From a checkpoint of a small autoregressive pixel model: 20-pixel images.
Rows from block 3 of a small autoregressive pixel model, named by matrix and row number. Rows with one number belong to one neuron. Each number is 500 + 25 x the weight over its row's rms, rounded and kept within 0 to 999. All counts start at 0. Numbers have three digits each.
After each neuron's rows are labels from the 100 images, of 14976, where the neuron reaches its largest size: "top examples" is what is common among them. Only what is clearly more common there than usual is listed. The data: capsule endoscopy frames (Kvasir-Capsule). In brackets: how many of the 100.
# gate: MLP gate (model.blocks.3.mlp.gate.weight, 768x256), inputs 0-255
# fc1: MLP up (model.blocks.3.mlp.fc1.weight, 768x256), inputs 0-255
# fc2: MLP down (model.blocks.3.mlp.fc2.weight, 256x768, transposed), outputs 0-255

gate.654:468555504490473498469474481526480518526478456469482485514464546497519505468445549471525531496508494512504527507559483536523462501506530481507486535475493528468513492521468518513466461476498505473538510490485498539498502459488521495485487498508473502447516532473494493500504531525484511520451505490461487511500538518499513479518496542513530504460530519518520515490503518498543460484503471467491509498505485520517487533517490522463516493519548514498508460468495537495506554474496499493509466500505488516491477494465479530419456478532537508483519491489513470478497543476483530489505490462452531498458490489453520484534514485495487476519504513500493535533487535482493460499454485480481499500488484523522447525485488531509505521478505516549503481516563458558491503485540509
fc1.654:514510483479504467559493490441532548487463518515480440495489467493512542499452511490554466536481515493427516447491514535504516469468485488507517536566489497486542505511493502527481488516506429507509492478517520478473522490497512490503505498499459489493515525485482523489507497469460489514487494501512492510490514484475497491476490468526494490497567488472520473506516473484453486536501479525487530519490510497494530483463533482513498477532518509507515501485511455481473511497540540523512504483477519457535512508525518534499492479499506538497519500512489510586532517515484517547493534467480501528491498490526506507494479469540453479526464480487476456502510483462500477480451472468509479483496522526530509486535506535467494531533478523495473504529522533498507481481538532
fc2.654:511505488497515452519533507459532511509508489524482514489497513540519504514476517479505498510507514494481496438447493450523483491529464476498520514502474509487470490508462488555558506479488522503496529454478506485532506486510480522487511454474457500500505489499474514514520523479482501504484523474499511475466496509471485486463485498507444505483491503506526526548530492498519541512488537520513495448488541512531472548491466495578511533471500546498511510467510532460499472489502509488468529513536540470496483489499526485510500470507486503497517493470497501512496511476465493523505510515479464512471439510484524547467510487548495520536521509568508482512479474476497495539486505500532523493497532541521528511516478502524509525494449518577501554479478513541545544499468515
top examples: finding: ileocecal valve (46)

gate.756:509482520488503492516521499509561499510510497488497481505559508514480489495520463479548497499516448522546530480436428489517478514474460471495510527515467487469511497542512481491449465535490542525517488438486536505524515508484523510479505509535533454535445527495505560535499516492522512500499518493472520496465491514504483506481485486495502521480511486493488508487505480481556494455523549486572473500475478549481534467496521499528481526492504534442534525486506505451485515483507445519501517504504530487496501495517489501495529500507466500545525520469510524524538485530504498473488539539483509493482515465552496549493541509508508483533518492483504510545500510544509475510521477474499525465527506503488509508507529488502476460515485511521500510516495483449508472498516490
fc1.756:556507456522514536472520481486558452476503517489462508488534503532543488522500535477534497518559487508488461518452465495521500499453501456480484515484459514507505477506490516476496547496492499474499466488527490494507502502500525446483517500554494490525495461514504493496504506463538513515476500456533502480532535525493496519508517510537533532496503489489486540524513503519510520511553488468487493458494444523537522440514448464527514491499522494507493524546478520534519498502487516459508455458528464486507533477516498523502512519524478560531524505502495516481510506448524509495498492473512489519471515526506489483522544474523496470483534521496484467515460519525511483511475512456467517543512526524500494458473455480481503500497490489452499499490529518512525528498496444
fc2.756:511499482519474479579531480499494485475510499515519441545471497534499505540469481492525499491485471517549491525533515483469443533474454552520456519508502500498526516479507510542482462476492507506502493549522496533506469511491479484530479561487514493533497503544536509504526501470484493497489514505526511490528530537477511468488536517523510500509480487498508499526507481466504520517508530502490520526500492533524477509500492491520491461506502518510540514495476478523519519484505463496545475503464471490439493500481518467494483465405503509525475489504509492475484501502503479544517456524550497495519524455493501492527489495494519456467527512458511520519499479511522537560479529532493506505598495517506539519493466530512506495481515490512509468495464482522513513468499498
top examples: finding: reduced mucosal view (26)

gate.419:491488483466454471481509498467528475456450461490489500481485502469539501477465513445480534488473516538507490503488485477507485493513505510522483524465532489513487509491494464523521486515522521486455525567473500451503492563470449508523512495506542469486538540491510521467533499514481504494512508480451504463452480496533474523508479494468515477506475523555529497477498535490512493491501514495420493489476500520519490513502514468561466493521481506537517536524475507486505533499485502495495515528480437492474467470448512494512463489493504535485477503506487505480539496519539545502503485511551487459495489501504510539486518525503494491469528524458513501490494513504514495514533486488492512508508542508452487495503500502523487481469462471409507472469515479525508509502506480
fc1.419:444495480534509521521490497528492509515526493508487525537497522507494482507454496496486524514494475467511516493485480485464517524462497537500520492480522474493488486500542499486477465477486497485478514490499516506495478483535503473520528487461493530477529516499507540500497489506501520483538496518497498488476426478456531489479523537460483546505537507451488501481534450465508487470494461484496498455527517460475536508519501487524507493493499469486464482494540476503472518553490529486556452507513532506530484501497477487482531470446514479522484542504525480513503463471444497540462510450479469501489472440469537456507465499482549477466566500530531495460502475484506478479489489532508506487490482514486522526542481546501502477506466478494496524507482486461444492482496513
fc2.419:497534507421507469540509504527499487449464488533505474480474519535519519500531489475514521518507498450484504498430509495493487506521500532495529471486523504519501510457525495491517489452478512497476495561499488504478526525483510481500453507478475508471528509522493480500485461509496450530511518511505529492500520519529537494504505520484466509488513467538474504528559485507484497497517502485579490515520512502481474502477509493518494426490487534515505522504491502509511481482486501490493457501521497434491462504476500495510438505493552502525485532503489507487451522492470530504497528498556509502520529471501487480465487501464492487493573523437477507564477458491513507443531473520481477515508511530492489472471532535473472472478477508506498486481504500498487521511464506
top examples: finding: ulcer (27)

gate.279:495510440528530501517497497523482499489519471481493511485520492475506491527521479538466502445566558508516532509500455526523520501532516482492485503511456503511520537493512472562554512510497487518464520520518499505517526490473492522502513524546481514500515502559502526458519514492510468491506434482485513484517507475474520502525478539542527515452522480492519489528509497489497481495510511488455475505563506524507499493494494525518499539505488478558504490485521454491521515493495496490492469461481500508470484482512537459488498499486485505576478487486511569497551516488513506470511476511486464525501471471459496556523482489510505526534508518497518479507555461487458463507472507499531515542498497516522509509530479560477494514501485509504459506527527534508514506510464537
fc1.279:499478474514450493510500548484472459506514533486544520518515497534528501522487474514506520517430463528494505509465458452474535486510497511531493491463491494465508532527536505501498514507494549478530536471477487437497484504552489515487499512538529508472538478475506519508484529502507521500448515487495467488495494520520521499508448524500487480521451516519463457481524521473489493550485477505473513544508544495548534498519498498545493444455460529472472466507522486532520547478547459518514467525523534511511485482507487516525497501474470466509463447538515506491485493520516493511517485493477497495497506460528507498506464475505505512523482478495510486529517520478496488510518530549497485498527506482480482519525505515498504511492491506500505521464529434456530540548503488
fc2.279:507531512526499559504428525529494494497542466502497499508484492485495530443524502501504524461493532517466514483521511525493483511522495462481475557539533531537555490496548467543482484507504480535460480506498447470493464464474465514504545498520473491514517495526519468464496455531524525545504448473524517515496420520479512534494483496497520540488515505470498523553464522493496502526502489521506484475526451508495472511519506484487539542487523537534525472537448456479491524510515537505523499485480480492521510508521536504471464501502484501491497531505529506490502459504518508488473542492475486508502558493512508495486486513518503476492510507524525467489490518479514480539465506510536494515500509510499524461518493488471488534470497518508487480533452495506457484494469508
top examples: finding: ileocecal valve (31)

gate.522:532520495506546504513520513506495473462487438520515517524488497507535514514527518484515505487456520529555449485521498544497477509487503435485467466500520511494507507496481464501482525507511490480517486521514488495504502486470478479519491463497478516468463469475493502470499526481506459493517518463516539478519472523488523449529503484509535519541469490515503479485531497498512540517451512517463496518518467526539508561504462494480541482506410524547494463511491499494526502468528487521518487525492479524499489511495516486480528518544457482505502490488497502540527488476540546491504498453504549517537504497513502531484521494451543523498472548447505502554504511523568500517495550486503514492493482532501482506515481480530501496479496501466550497465492516468501462495511512
fc1.522:536482498473472506487487519453500464491502487502493540477464534534502492527545493503503538515508512483533523521503519526495541518492497530510540446491507520490503534492501503514534542493516487459475548505569491463489494523486492505492506503504562527504497477470462476510509541502539437493497464489498520475481551478461437514520488523441524449514498482503504459511523517516512519475496472486463470473483499522493467550518483487458474529477523521495540528499472469478490484489488534460530533498510492526487525490557492444512481497486459490493477516511530489502519505495512533491513532511534461497520511468507504514508487518519563456491526486532485503500493494562497504497475489521482459529539458491466489466509510487501522511507512489513536484530547519503507487481511498
fc2.522:475503515565511530522498511488496509512514510504517552521568483509511518532488487474517488491487516488451552442528501506506544466514499547521469518519468507495527485521498541515516499497543516515482507549463507509542516508512498550510485498477502476504517539517537508480483484546477473521515507484504531504467522509503503474530496458452509503496503548463495550497543520518477505523499514524510498498514521517516521461499473553533511486504509530505505523485475460478500510484495528534513464508502537467506473528495498555519498482503522498541527487491479462510465543490502510529465462510458499532551516543538528502517529521508541487497518519522551506497491471493526482514501434490510510498512485432522492518480522470515490531473493482479530500486509486531470476558510516
top examples: finding: reduced mucosal view (25)

gate.167:501524549516558514457459501506492490497488516529505491462535487483557490448489525491478514507497488528532485480515510493540510523491476535446509501475524483508521516497501503521526503504494476492469491504484522497509478485511530473476459515440502495498503509525514492462553477504503466481508454483513467459484506513480539534455550515498487474504484508489482517516452466451523509522508530475478472541516515493526501521489499480482514533537504504518505539529544483482485534484498468546531485497514528491501534566526475549512500516521532517509471540521512528488516462555463538502491449455499522497503517480457501507518458475480525498486484469464445489520494513487480486489489483515509433488469469530506488519538513494522515502521526551497495474483511503491525541509487481
fc1.167:552502507492518495515547524481491507459521542516482492485495526506547529492479529508520524503479533489503487540459537502492513523489537544505477509496515504462480491514500474533474485483476538486476483500545528535490489494514493469522546482541510518441466523479463498491469457526465513498465487457527507492542493479491493493483480572515488516475484607463485512495476512462511498534452503505511495525485447488505475487514496496509522568480473469510462475543462484508542521509484518506465476494500495477513515494477526476478535545492480485503458496502516512506509525483526501491545519526506482455540508539465500501476505479507507514531457468467461494529488500506513537478478488517516491498482487476471491462525492517519506479503501463509468477530493512504493464529507484
fc2.167:478494505478474531510511475507507528491499522454499533518503491510542466532450512461520484467458524473498536529502492469486523517460479481548465509470485501488498503528537495473521496473509533516506483508485489477493459506544487475471487516531492492488510488512529475482491515481483550482500501494517550488465475515502553470473501480527472501507483542504502485463496505452478520572474507472490529543462474528499477478537502476503496519503494488515472535501542492580569517488519458483498512511515478511485531519520504502479515526488498492469515490534530487468547517486522470496506512530475498486496543539471499563502510517452529495475495510515479479483533488505488491550514517502529462485458540492492487493533487531469527515488491462511511511551497521541440483500521497
top examples: finding: ileocecal valve (27)

gate.284:463478462492499512509515508503489532496502485583468548526506501530465486502512532511499520473461513528455521532501502519495472543482527541517531487559451507487541529535514482506467494553507507473556516504493483484466533527524506544541504509551495482474508547478485463513494489486489450483520494518487500532489525527485535499484506493473521479496480543482538523485502478468494459496481501514482526525498509520504519446522464495529496520498477478516492492495543529458473505500486515516503503497480497490493520481519506479480494495492482516447487543507499500506489520530488546514471519476516535478537502482477529550527529492566495545547440496544481524455486487489489481512509515479524490507474542519499523509467482514497502503471503462509469504544520521508496512502452519
fc1.284:491477492477505493468508487513514513479572524569484513518483486522497460529475473507519471482516431482492484488525513535496508490505516482467529490531475457498512462486519450502502498485472538496519530482492513520531488448506560532486511498502455459456485492485531468493519495485531467504481505469471520473511504510518497478490456574482478522525479542542508469480504453512505499503495518507547533496498533476520470487488533526523466524478520518499551484484495509514497444516466531509503514529513461486478494515507476516509481508512497505506468489521502503498463482552477563454488483489506496481476499474531472504485481491475537462494516518516547505515488548551557512516482520503515475484520479523534491518505504492500462529511496465543480504522500501481530485541489494
fc2.284:537487471508492493465495517499495506520513557491514500501508484507496457505499500468522511476500499493470477563492469505498507482514512492445456474560506499480535557528501503474522521517515511531488497546470501509494509495496497498493536509544499494528495529511519489518476527540450483484439480496506491494482457481507543469500486519517555515482499486497520543534513537510511508507483578518486509490485503483497528523466489479480436435432469501482444539462474541499508475527515524512487504535482515499516517471473470495525499461487463480473525520488486491510521461510484478487484508504520498483503464555513488505483509465529506474510500470512448491537517503518506497473508491513465489471487446482485527482500532522487477529514524484549476490506484529476488467534476452
top examples: finding: blood fresh (27)

gate.251:497548480495526510461473493497519504496522527523468513465515526481471498521529490474492500472550519503504482486516497464517528472527527545494498483507480501499504506478505546477522488492491452534496473521470482448489520483519477515544459529471512510505517470526464490487511507532508528519501466485500481457552505492500490480498458555468546473495463512502499456481522508463543499497495473515514534466474512487578523494473512484473512521541525516526478526510503494526525519495491519548508444519519526514555512500552487477486504483438522409471458462482521478485512499479497516507508498492512461441470502494533495494503491478489478490515515494508508502513472499510530511475505513458482459495549461491478484528501505503484527452474511524502513448496501509470495485502523478
fc1.251:476461527496505514559488513494529487497479469497505497533499502500551476427503484530493464499510484488504491509473512489459491518511514487473499463510497560513476455531497524526471518491500552514514481471499480544518509448462489506542526512473554467516495487548465511473518459536525471502519503520484462503492470460496521510508474567476504505469516504512505504506526480503506573504464488511435511475515476489527533491479502504461539503453477489518482509509494445520497526456492508504493488510490531509500496508522479509523497478479500523504500503456468538531438529441476501494503503517524512489502499563467519519517483465509484515511488531471493480509486498522512465484527460503543510482511550507526468475477481481517500490483524478502544511501480476524521461512510525
fc2.251:480522474502516482489529499532532515497510514484497517487463516532505492495457485526492553474481496534513525467493512526468459497515501496524509553535497476492502477503514526497517543475514498543484507500506509509521468507508517494492510485500447457486531476506519517490467474501502531526454503478488508535506491494576429499495485486512521532504514538502541516486512510457523497494548513517473439494515467497560480473534483481494537468500507534520483465498464518487502471504506472492475546514525509516500582522470499485531503510485507526536501473525486499466494499485512472478484519474466533485488483533477506516506489543443527542483478478502502492479497475518464477480491499559509488501549456493494511500506500507517473588513496516520525502521524524540488490519543464
top examples: finding: blood fresh (34)

gate.471:481503495514514504486489481549522473521460498542497465485519531503450492488442472510501506471499483525479500533543526521477518486529479501460487535513509523482514490461557498498512542457493491456447550503492498469530525514503497494497475537497495483493460528480492459480501518533513521542523445462518460483484474477527521501499554538485498454461549469512491496505464526517489483474515520523492459473458506479504523506499506459497489514495489475495513498548515500519484511512456501500492516527518534479480534463484466501493504459516536534524499511515494485500519527479508522489477482514507471479528526529541509488521496512546506520501467519500479522478528522516469490520496530529464510506535536528511497523445488530499433517483460490528487481446509533482533463535479515
fc1.471:515520532508437516497485467487486516488458524490486488508533481498508472498520494490496500552499513498498486467516530508454526495495470520509505482492496531542523489520516485502490463551487513519458505492486486490545443454507490489523533504498466502507479492448515507548468478498508500455468499468508529470529475506483501496513470492538498519546497461496475485495504536464470494498492517499503521528482498523527523479482510572498478493522484511448499469482484480509520493428495462448490468513506517525440503494527484475521533489500495478481484480504479495505538502507482504505452502478493504486500512489534503501527495496508505537527437557510464511521484502550471535511495539508488429497473536487502509526533522455498490501513544517525503472493563491559475474499469474
fc2.471:460477510512496542532490518494486511518498479521503553499464543490534507494485506487496498501479508500480482471478488472532504511481513494446511440475470467450485546489458509485537528503548512500520503513509526529476506493520493511530544484534474525507502483498504468477474507506511461458554516524464505478521485505482477512537508472491568458497493516483476521495485495525496506484514515493538513474507530478502515488455494509494512506518517507474440482483548480474570510515515479501530522492495480482495480491491547547484509474479527481485516551497517532501497502438514514556522507480475479502513479457490499478517512443520513481476505514545479533507488481461513483501506503509552512483493482480495516511477498493545485539529508490516525477524409488484488523450476530
top examples: finding: reduced mucosal view (29)

gate.216:523538448531498529424500491528489493530501492491475478509534499491492520514478515522534484483524500490532477524528549475518498500468496516526516527481500538514503481491515515493489476518461498522472514532528484519529461474530539501493533513505525491489532490538538480482470502512471501520525489515513513497480468512507465527492492518473499480475520471544468491492465460485527476502519432495498534520483524474508519485562488521488485464505510485537493503500496539488521496457484536512531530524514542519521567483507497504481517508476488503536533554531485504444528491535525527482493450443488537521526513457503512544499508498516509511454512528531479574534516506483488500461533543508480503526489503467513479511495497510525533491503523502506499518498478504541462529546475486
fc1.216:461510491488507466478520505518483469450502511474503534490537472488544488489519480491517498490481438518484493533412489454506491531526472512467498487462518510464528477514494494493516505466518499478522517519511508508508422476496512475522516504502539467516479497474480482476480533473499508497511467493461495463479523486514483470526517518463503501490462481518500476498487518501539488509520516515492508521467497483531488534516515542489509540459543512478498488516515498465491478504514499479514500441476484472452506523554485496455487490520508492515483476554465516510470475484482469501502471523475550494548567506502442533518511493525468506485508533475490529508521501497510522502512457488552493532477520481515517508444485529500514474490524485529544485514464530452545525478498511
fc2.216:489440541502533485500505523521533527505490504527519504451530492475513497489468447492497534486471500510484485525507492521529471531479489446505475477509497522499479511477533484465466543477503530503508462531522495439547492509569531501479464501502543511510496514486506500465558501482513497475466534517481502497463523478494515484523535520504521520516462493481495524499541503549520471505482467517469479504520547472515537540484497498526535523532541452473506491503492489549472521472510522497482496502471493489552502490533506488506515478508450499515478511556529484488514495474510508531505519465485501492479503481519561447517497461522488552492458462500487501487484492527553504473521520507463542505481483468490461455505507459489487516494490496510528496526518471502502475502532523
top examples: finding: reduced mucosal view (50)

gate.537:516490481477481509508483506497483474476522518527496491522492494511486517512522508474485465503549454549518492504497434506487521503519486515511455475464500517463491512496526435467498525489506560495458532535508470524542520535498526483464453474526492492490441541440485527541512504493486519544530542513505525525494475481508516481526466476542537500494510510500467484510523494504502519500539487550447532487498529486514497504489478530526503536530526544531501505507474466489484489474489495497440520472467546502493507477492507472498474485507426511521543507503474470478524542496498519501534502494531504520498454482490445479458517485487484500493464457492485496500501513533527478501482523509535478474470488506516528518482476517477498490510523539456476484503480482528535480527516523
fc1.537:489506508517502500474479514475511489535466494472570521494498504472478530490478524535495502461465507487490436531490533489469453458516476550488514529512527497507510517494498464499510509512519507514472485507506466466469524511524496527550527537518509481501518469508513490458512488518482511518480563489503458500524474537499527496464493480521496470469509505492551516501471524484491546573488505473491499519499472528499519486482453507450503494529492502483533488449558505491481516487524478520532476499503461478467468524494503560502507497514462476472479529431512488515502504534519484534493466531512493489490499482490549479499529523462545517477491480514493459505528467473547472497514485468544515500487512496553461500532489493496507477502460505519509516477473498511481451477472509
fc2.537:540491480518492469494503466511470541492508504434507503458559516558523538448497525510532542474521474476487544477561466506490515479491520497493483493500514460568506500492484521498513499519491553510473510468486514487499504463509502490508517473502485518502517476530543495498472489520520530485478461533491521501491508514519539488475426493493477510530459523508476509522460489478490499484507501468507510516501495468472508552508518479537502514539490542506462476487498536518536510476523522515527536492526501504510517477544538499497519513501537511507483494469475508501503507494496502457494514498519510531544463499456488464484532503503486477504512512506486465529434491465513497497489531507491509495430516517537470443475490486503486462434502494515443488475497518508491480529517477
top examples: finding: ileocecal valve (54)

gate.625:497469473499496496517475507518486497546464516489549485476525542521527473509481499517481486468493509538460446495488513507521576460505511525503464476533497481505501548515499543482554535497498506495539528501486461512486547513531475496507466509522496546511460473502511525494515508563480501505453496495464465509488489499484483484544468541512527445510510508490509502494495500489509508498500495498558499532505478441523512525463477483484487518445478508508469484522513493551502462522530560471517484506535495506554437480497484533509491507480475466493457507501478473547473430516501500508482489504474529490506547499506531537494507495514517482466496495519479485533531483514509521493492525479514517478483517536485538486480510495529499486474515485490519451505511488512509457465483476
fc1.625:505518499496505499548470461470503534519531518534514516469448556501523464548454459507468463512497496521532485500462497485546467503473520551488508492485475523522515510532514453522495497491504522520477445517479485486549481514499492495487502500503467459517477490477485496467545499489470495513448465517521488481516498530510552543491523533493508492522501516535472497488506458492455561485523530493483522539507481467512467529466519482539521543473517480518538535531559500547487498534518473509531513485559507492497485478486459514502511528493502468511515527481457486505456516481481527528522495494547490505497492533510476527475494506509461491482511481524532531450479523491456502466477476497485530511496475500490522522526515471506468493460515488491511489471509517502495515497510463
fc2.625:504522531510469508499494521470507504506489483495483511489487486521531525487514512535493493563471443500461514537491507537457505499498496486467549509559520458488510485521525502585483484508485494520508469478500526475486508505527497486518504546478482492477473490519538507470513569506499523479495488534516511549530497540508507491495528491457500510510461561500534496499506516516537467478509511518471463494490474502485551537531496469512480446501516497515473500500501481571495515500486525490493495491496520441462507554494505518483499519519479472519513495548525527468395503503489494477511495532471487506490474515461501506537487455497465515529516489495483491508500491550524502506485485484515492549476508514507489481477512472483511495508548512513535533494506517494532500449483490
top examples: finding: blood fresh (32); finding: ileocecal valve (30); finding: angiectasia (28)

gate.173:490494455501495542520539522489486434506511483502486498419498494491530540455480501494505503506526510519516497563487496475558503525472503500515503515482503512527499491482517508511497492461495486451504505442519542536502538446511491507469511491472499425525442509542527496508492514494541549502489535480488529463486497507543502504483492504491526504535516486548507494515494493495502526508480526498499490514497499464529517496522491477489488514560509528522512542519554502521473535527547452473515496487476497498500497485488450533518513478492528499509514494480564517503514519532438493542492521500475493507485498494519517511526480528513464495420491488521517474539492526500485502499511478461498452500507489504498520502500548518503510529507528469488525479511472462537531524516503497
fc1.173:488499494517480486496493501530509544517469527468524477501539472478520492487484488538466483493535501531529517524476503495547525486505503479543485458495527481521481483505447471496521478505525506514522498506534533460527498551505459460528508506511496530493476494494506508512447485454524509543533505468464548461461500513531549506472519479475486515483567490497482500443482519499494486565465493492491504491534515508472521528483507498464497521476514496471525513463503513500453484522506507475496512540484492521539448481509520486494517473536465489429486544506481498480521491524514504508489474528469501475542473548476471495508488482499500462535456444523471500508506505479474561506491508488476529486485501482495504482510514545544503454512490501515523520505520491540506475495452506
fc2.173:470528492486525516496508519503464470493521475520480496488509508482519489517498503472492486463510467473474504502500454509479532484552537491515488505503442504509468482493507489487546484506521457459502488472523452498469517527504503478482520424558488439492564527498514523452487530478469517488480482541546476524522485473508514476463479484506523476489504506506514519522505466471497516575507477521501516549476503502481521490545522530546500520517495492468503504504534501516482503462521493506502536489530552463484512505457490510499496482522469518518490513518513475518492562504486492491523499487509481482493480540512487493489526517540470500513482509465458500512483533449506472520443497512546489501487524513522490522524479474459490488515533522504510482501476512453449485542564514
top examples: finding: reduced mucosal view (40)

gate.589:402518497477520513530520525477554484479468501491449474486473523530447519497513464474482473512515516541498534501521466524535521504461481534500498517498505521499548521492506504490473499487444492480457491499464494506512490471526517484516511492515507490479505516542524476478481486527525507498504539495522489530517485476494496507473501475522536502475469489507508516481501528524512515484554553481490489533480480490481566500482478485543495506545538526491507506517496502481492521537497502505479472505530494558470531529490500525559503502508464488476494512513527522500472544509489527514490481469509513542483503508556462464540519514531502444493503524529511533489517519508503485526514469542480501503547487524499500483543527484501526458484470516496504477580521518519534470521496491
fc1.589:500485505473504478525471492486470481535496492487531451520528501537510490505541481501530546506478488522492505487490488488527527482443552532515494475528493483504470491491470457521499499502566438501493505467476538504523548484453502471484522477472493502518460479490519486478493494525481527533503487509487501462494494462501504532481466473531494474495487557545483519533465464493487496465493468493497491518444551473470497508510530500520492489475507507534524501529496532462566510487533515495505535496503520497492516488487508499484498492518474508488516526456514500528555478546483486449483502465489449459458500521541503521501558457467506486525509527488505529448471512524477471531463504492475477489491461528488454501536495491493521512474551498499474518511467491526496495485497517
fc2.589:486547463500506544437494507534527490490530441478488491473481493490503509498524472530562476496482480493491513511531528489482517507543491473529496503524489459516526520533430487457501524530526476508488486506489471513502473520502447520486512495481509469511518487525507492489485524513550448517454504503487521525497511477515494471516502533486479478519494476493507466508488511490510532525521520459512479494540517512529486534541500533512519510434487528520504529488506562508498494488513502512517536519483549507519497536529531488528510512498515495491477449476511464518475493503491496465485497475523511481524544546488500501487471528493506500497526487474454502494443510430504471478510491534488555477474475468448510503494487522524479524526479516528554511510465515526448463497480486
top examples: finding: ileocecal valve (37)

gate.763:449476451485511549486519522501449526522505480500484482529517525503520507489510467490496497486511484485533498491501525535538489480523503477477513468485530518563545500467484482532486535526459501478570502501513474517509505487491469502535521538501492461468552493497489483487527531493477466485512488517490551474495524512496482503519494470479499531506461508524546498506516503514475448474511488491463449512502456466543530503502463448509500484480464566493463512490473537494509490496479481485484515504475486473496502528474531480551521529524521518488507507497546519536489477489465516514482472506534516508494503461505526501506490529478468442518504499513526479455498505447528451489494544471518518497503511514477519527490467484490514489508534532532499491540481497490459463529540536
fc1.763:468482486550513500487510546521466479526548523517529526481521497487468488532497516507507501514538455485482484522510515449528465468495447448486531532501534488490496525453504475452492514539470521468491483516553494443487507502474539472516515530547455493493493541474489516499499470508487499510513527510508470521528491506440485490471545502521504479449488466487523495497505503485515486507491492487472529447470476484503491536534481483501508467472517500455504448515479448454499466492513542498492531460534494490486472550513508505490525479494453519467472475489527502472485506507497501508471496529515506493475436541514500447481459493505553506490469519477536483523493500510542511518501503505498514486527499478469474537528513508501494500523462488511495518483523478516524520466514508
fc2.763:481512494457488494478534477556502530493500497473547509544474513494457508546457491518468517488499526495473475508493522510463481527497501514466525547492476513486479485512518473534507507469421471510477522533467496491464517477477506479504485462477486475452490499530551481467497496527466509509511500522480495503557553529518575495538528474504525500527525509504544525532492509473516516498515469534474490512507484489487516493527502513478511491546489524516459484515465484466532515508519513503511491475455519486494517500475470487499477519557468502474500527484489464504501512488461465523492485476497490525481523492492474515532468520519507553487517489489534509461502510510466513504497469510504531512511514498496531485492471476523448468564539516446477526463471510494551488510519532
top examples: finding: reduced mucosal view (28)

gate.381:503491524480481466488458529508531524506486520499493474492486537521502474456528493502506524520517516521534521463499500447539491481540539491476514530456492520524534514468525520510527485515508495519474511465481465509436500498494507498501500495525484503497498501527426527479508510466524495507511467520513483512547476513547498503496491546522515462491531498539462518527479499484549449491500484485490504514501486478492497502526505537539490447507504510488526588531485469495489521500492520523502492483517466466513520526488525483511525555487504434531516506541482498514509496491507501514535497479445526503479494482504512481497472519488521488482460418495490524550436487510473479510538502456506487516505502501512527497466518462504497527482505490502539492523459513494488508462455453
fc1.381:449510518538516454497497500502484515497536504500516519523504457444518515498510504467522484445460483510541483550548498498469516497509568496540505441483521470483499470525522493530503459501537503469485492522510507466495498476499525504525522477485492515470517491489516486470519508470505506521503490447485471512495492483516458459498494516457523453478454504481451499524533511525488483516448477512488528503534539509471500508461487491499530498475463504486519514540499510476490552473476548498515475467469489528513487508494504477493464430488531523472539486476523490479498474490488497510497530489516494530531497542477493500502509437483476522499536461497495480519556492483505496514518509506531497479545472554491469440479522516474492484474522487464475502497477539501479511492531509
fc2.381:468519532489522470467488467427499544510504484510536529441529513484470506548418490505505482502495476483465467501496476521480547510498480483494553516482510527494490516517495545548457495473506479479504510466496497525479475462491506533460534458532504516484545531484514480491500536519509512485501467519496485498543522529492474551521496508506486483464503496483513494510487532466464512524494524451480495497514503518497515510516490497509475486481465482479521493536491475474484469485496519473510549516436489518503503542490480522523489539472480464545513491510559481476489476548496494472490515521510475523504494457487510495497525531525528467521476514507491495559506528484471516479486528483525512516510515464507497517546497510506476450541498472539506448506507498516508501550474526
top examples: finding: reduced mucosal view (50)

gate.505:492522506436447518471473510457492490489501516554473511462472513521506489483492485471528492463523455508500523542492510475480508477501518465566495489486532521445505505474508487542477516513440525489489492525475453502531501550476501502485489475452499488526502548504517552479519512534542501470496452481509476523492492503526497516465514504470528517500496501536450483547526503507485489491552456486498492505529500488526451512451508526484511485502482536510509498475510515539493490544495505493506483495515534468536490491509511471527516455475490482482488537468515486479424527510484479490472527497518497462485504477493523469446519504506486508495523490539504508455530541527531454516503504493499496493509490536470530532491528491499473533512499496528486473509499489480438502468511503
fc1.505:503488485476517542447515503482494486498484473479503501492492520484516545489496464442491527489499519511518488508506516492503497471534487464516474511501492484524473510484465503535490522528491485535526537515463541510506458509418474517486491516482545498477498485479508538512488510461501541518472515473502514480498528460516472514493483511513515527463513481506532501484477491459508581499479493502466528522496444513523490447539481495474488520515527488489520468479442486495526450568502478484483505488506497521520505451442505574494532500504566464485529543497509502476462510519525488504444485477488510499485495518482508525542506512510484489482461500521545498475496509531522509509506546481520482506505517521490507485496515513482504523517530489476509476486506481543485554523515449
fc2.505:503510497486500521489484476524535537501507532528528493522530457486512464490497519525519508474498487484498475542527494464511501515494467551509446493526529527489494495468477465499439479517500506497518460506509463452536504525472536489523481535500495492497488525503478490485527510509491482519447505518473492490537515475499492476439517510495508507477518550469435500491504560522542481491487477525442474493534512482532510494468535505491501486474546475493516508444529507542473529504488461476538455518508552516491490477525524474497496509499488471487532492503485429506486541480502487455518523528560508477494514504494462493479542485515461530480494490507509504508519511500502452529550457509496481520473508505531468538477481521497514516454466497521499549476499484528498481509499503
top examples: finding: ulcer (60)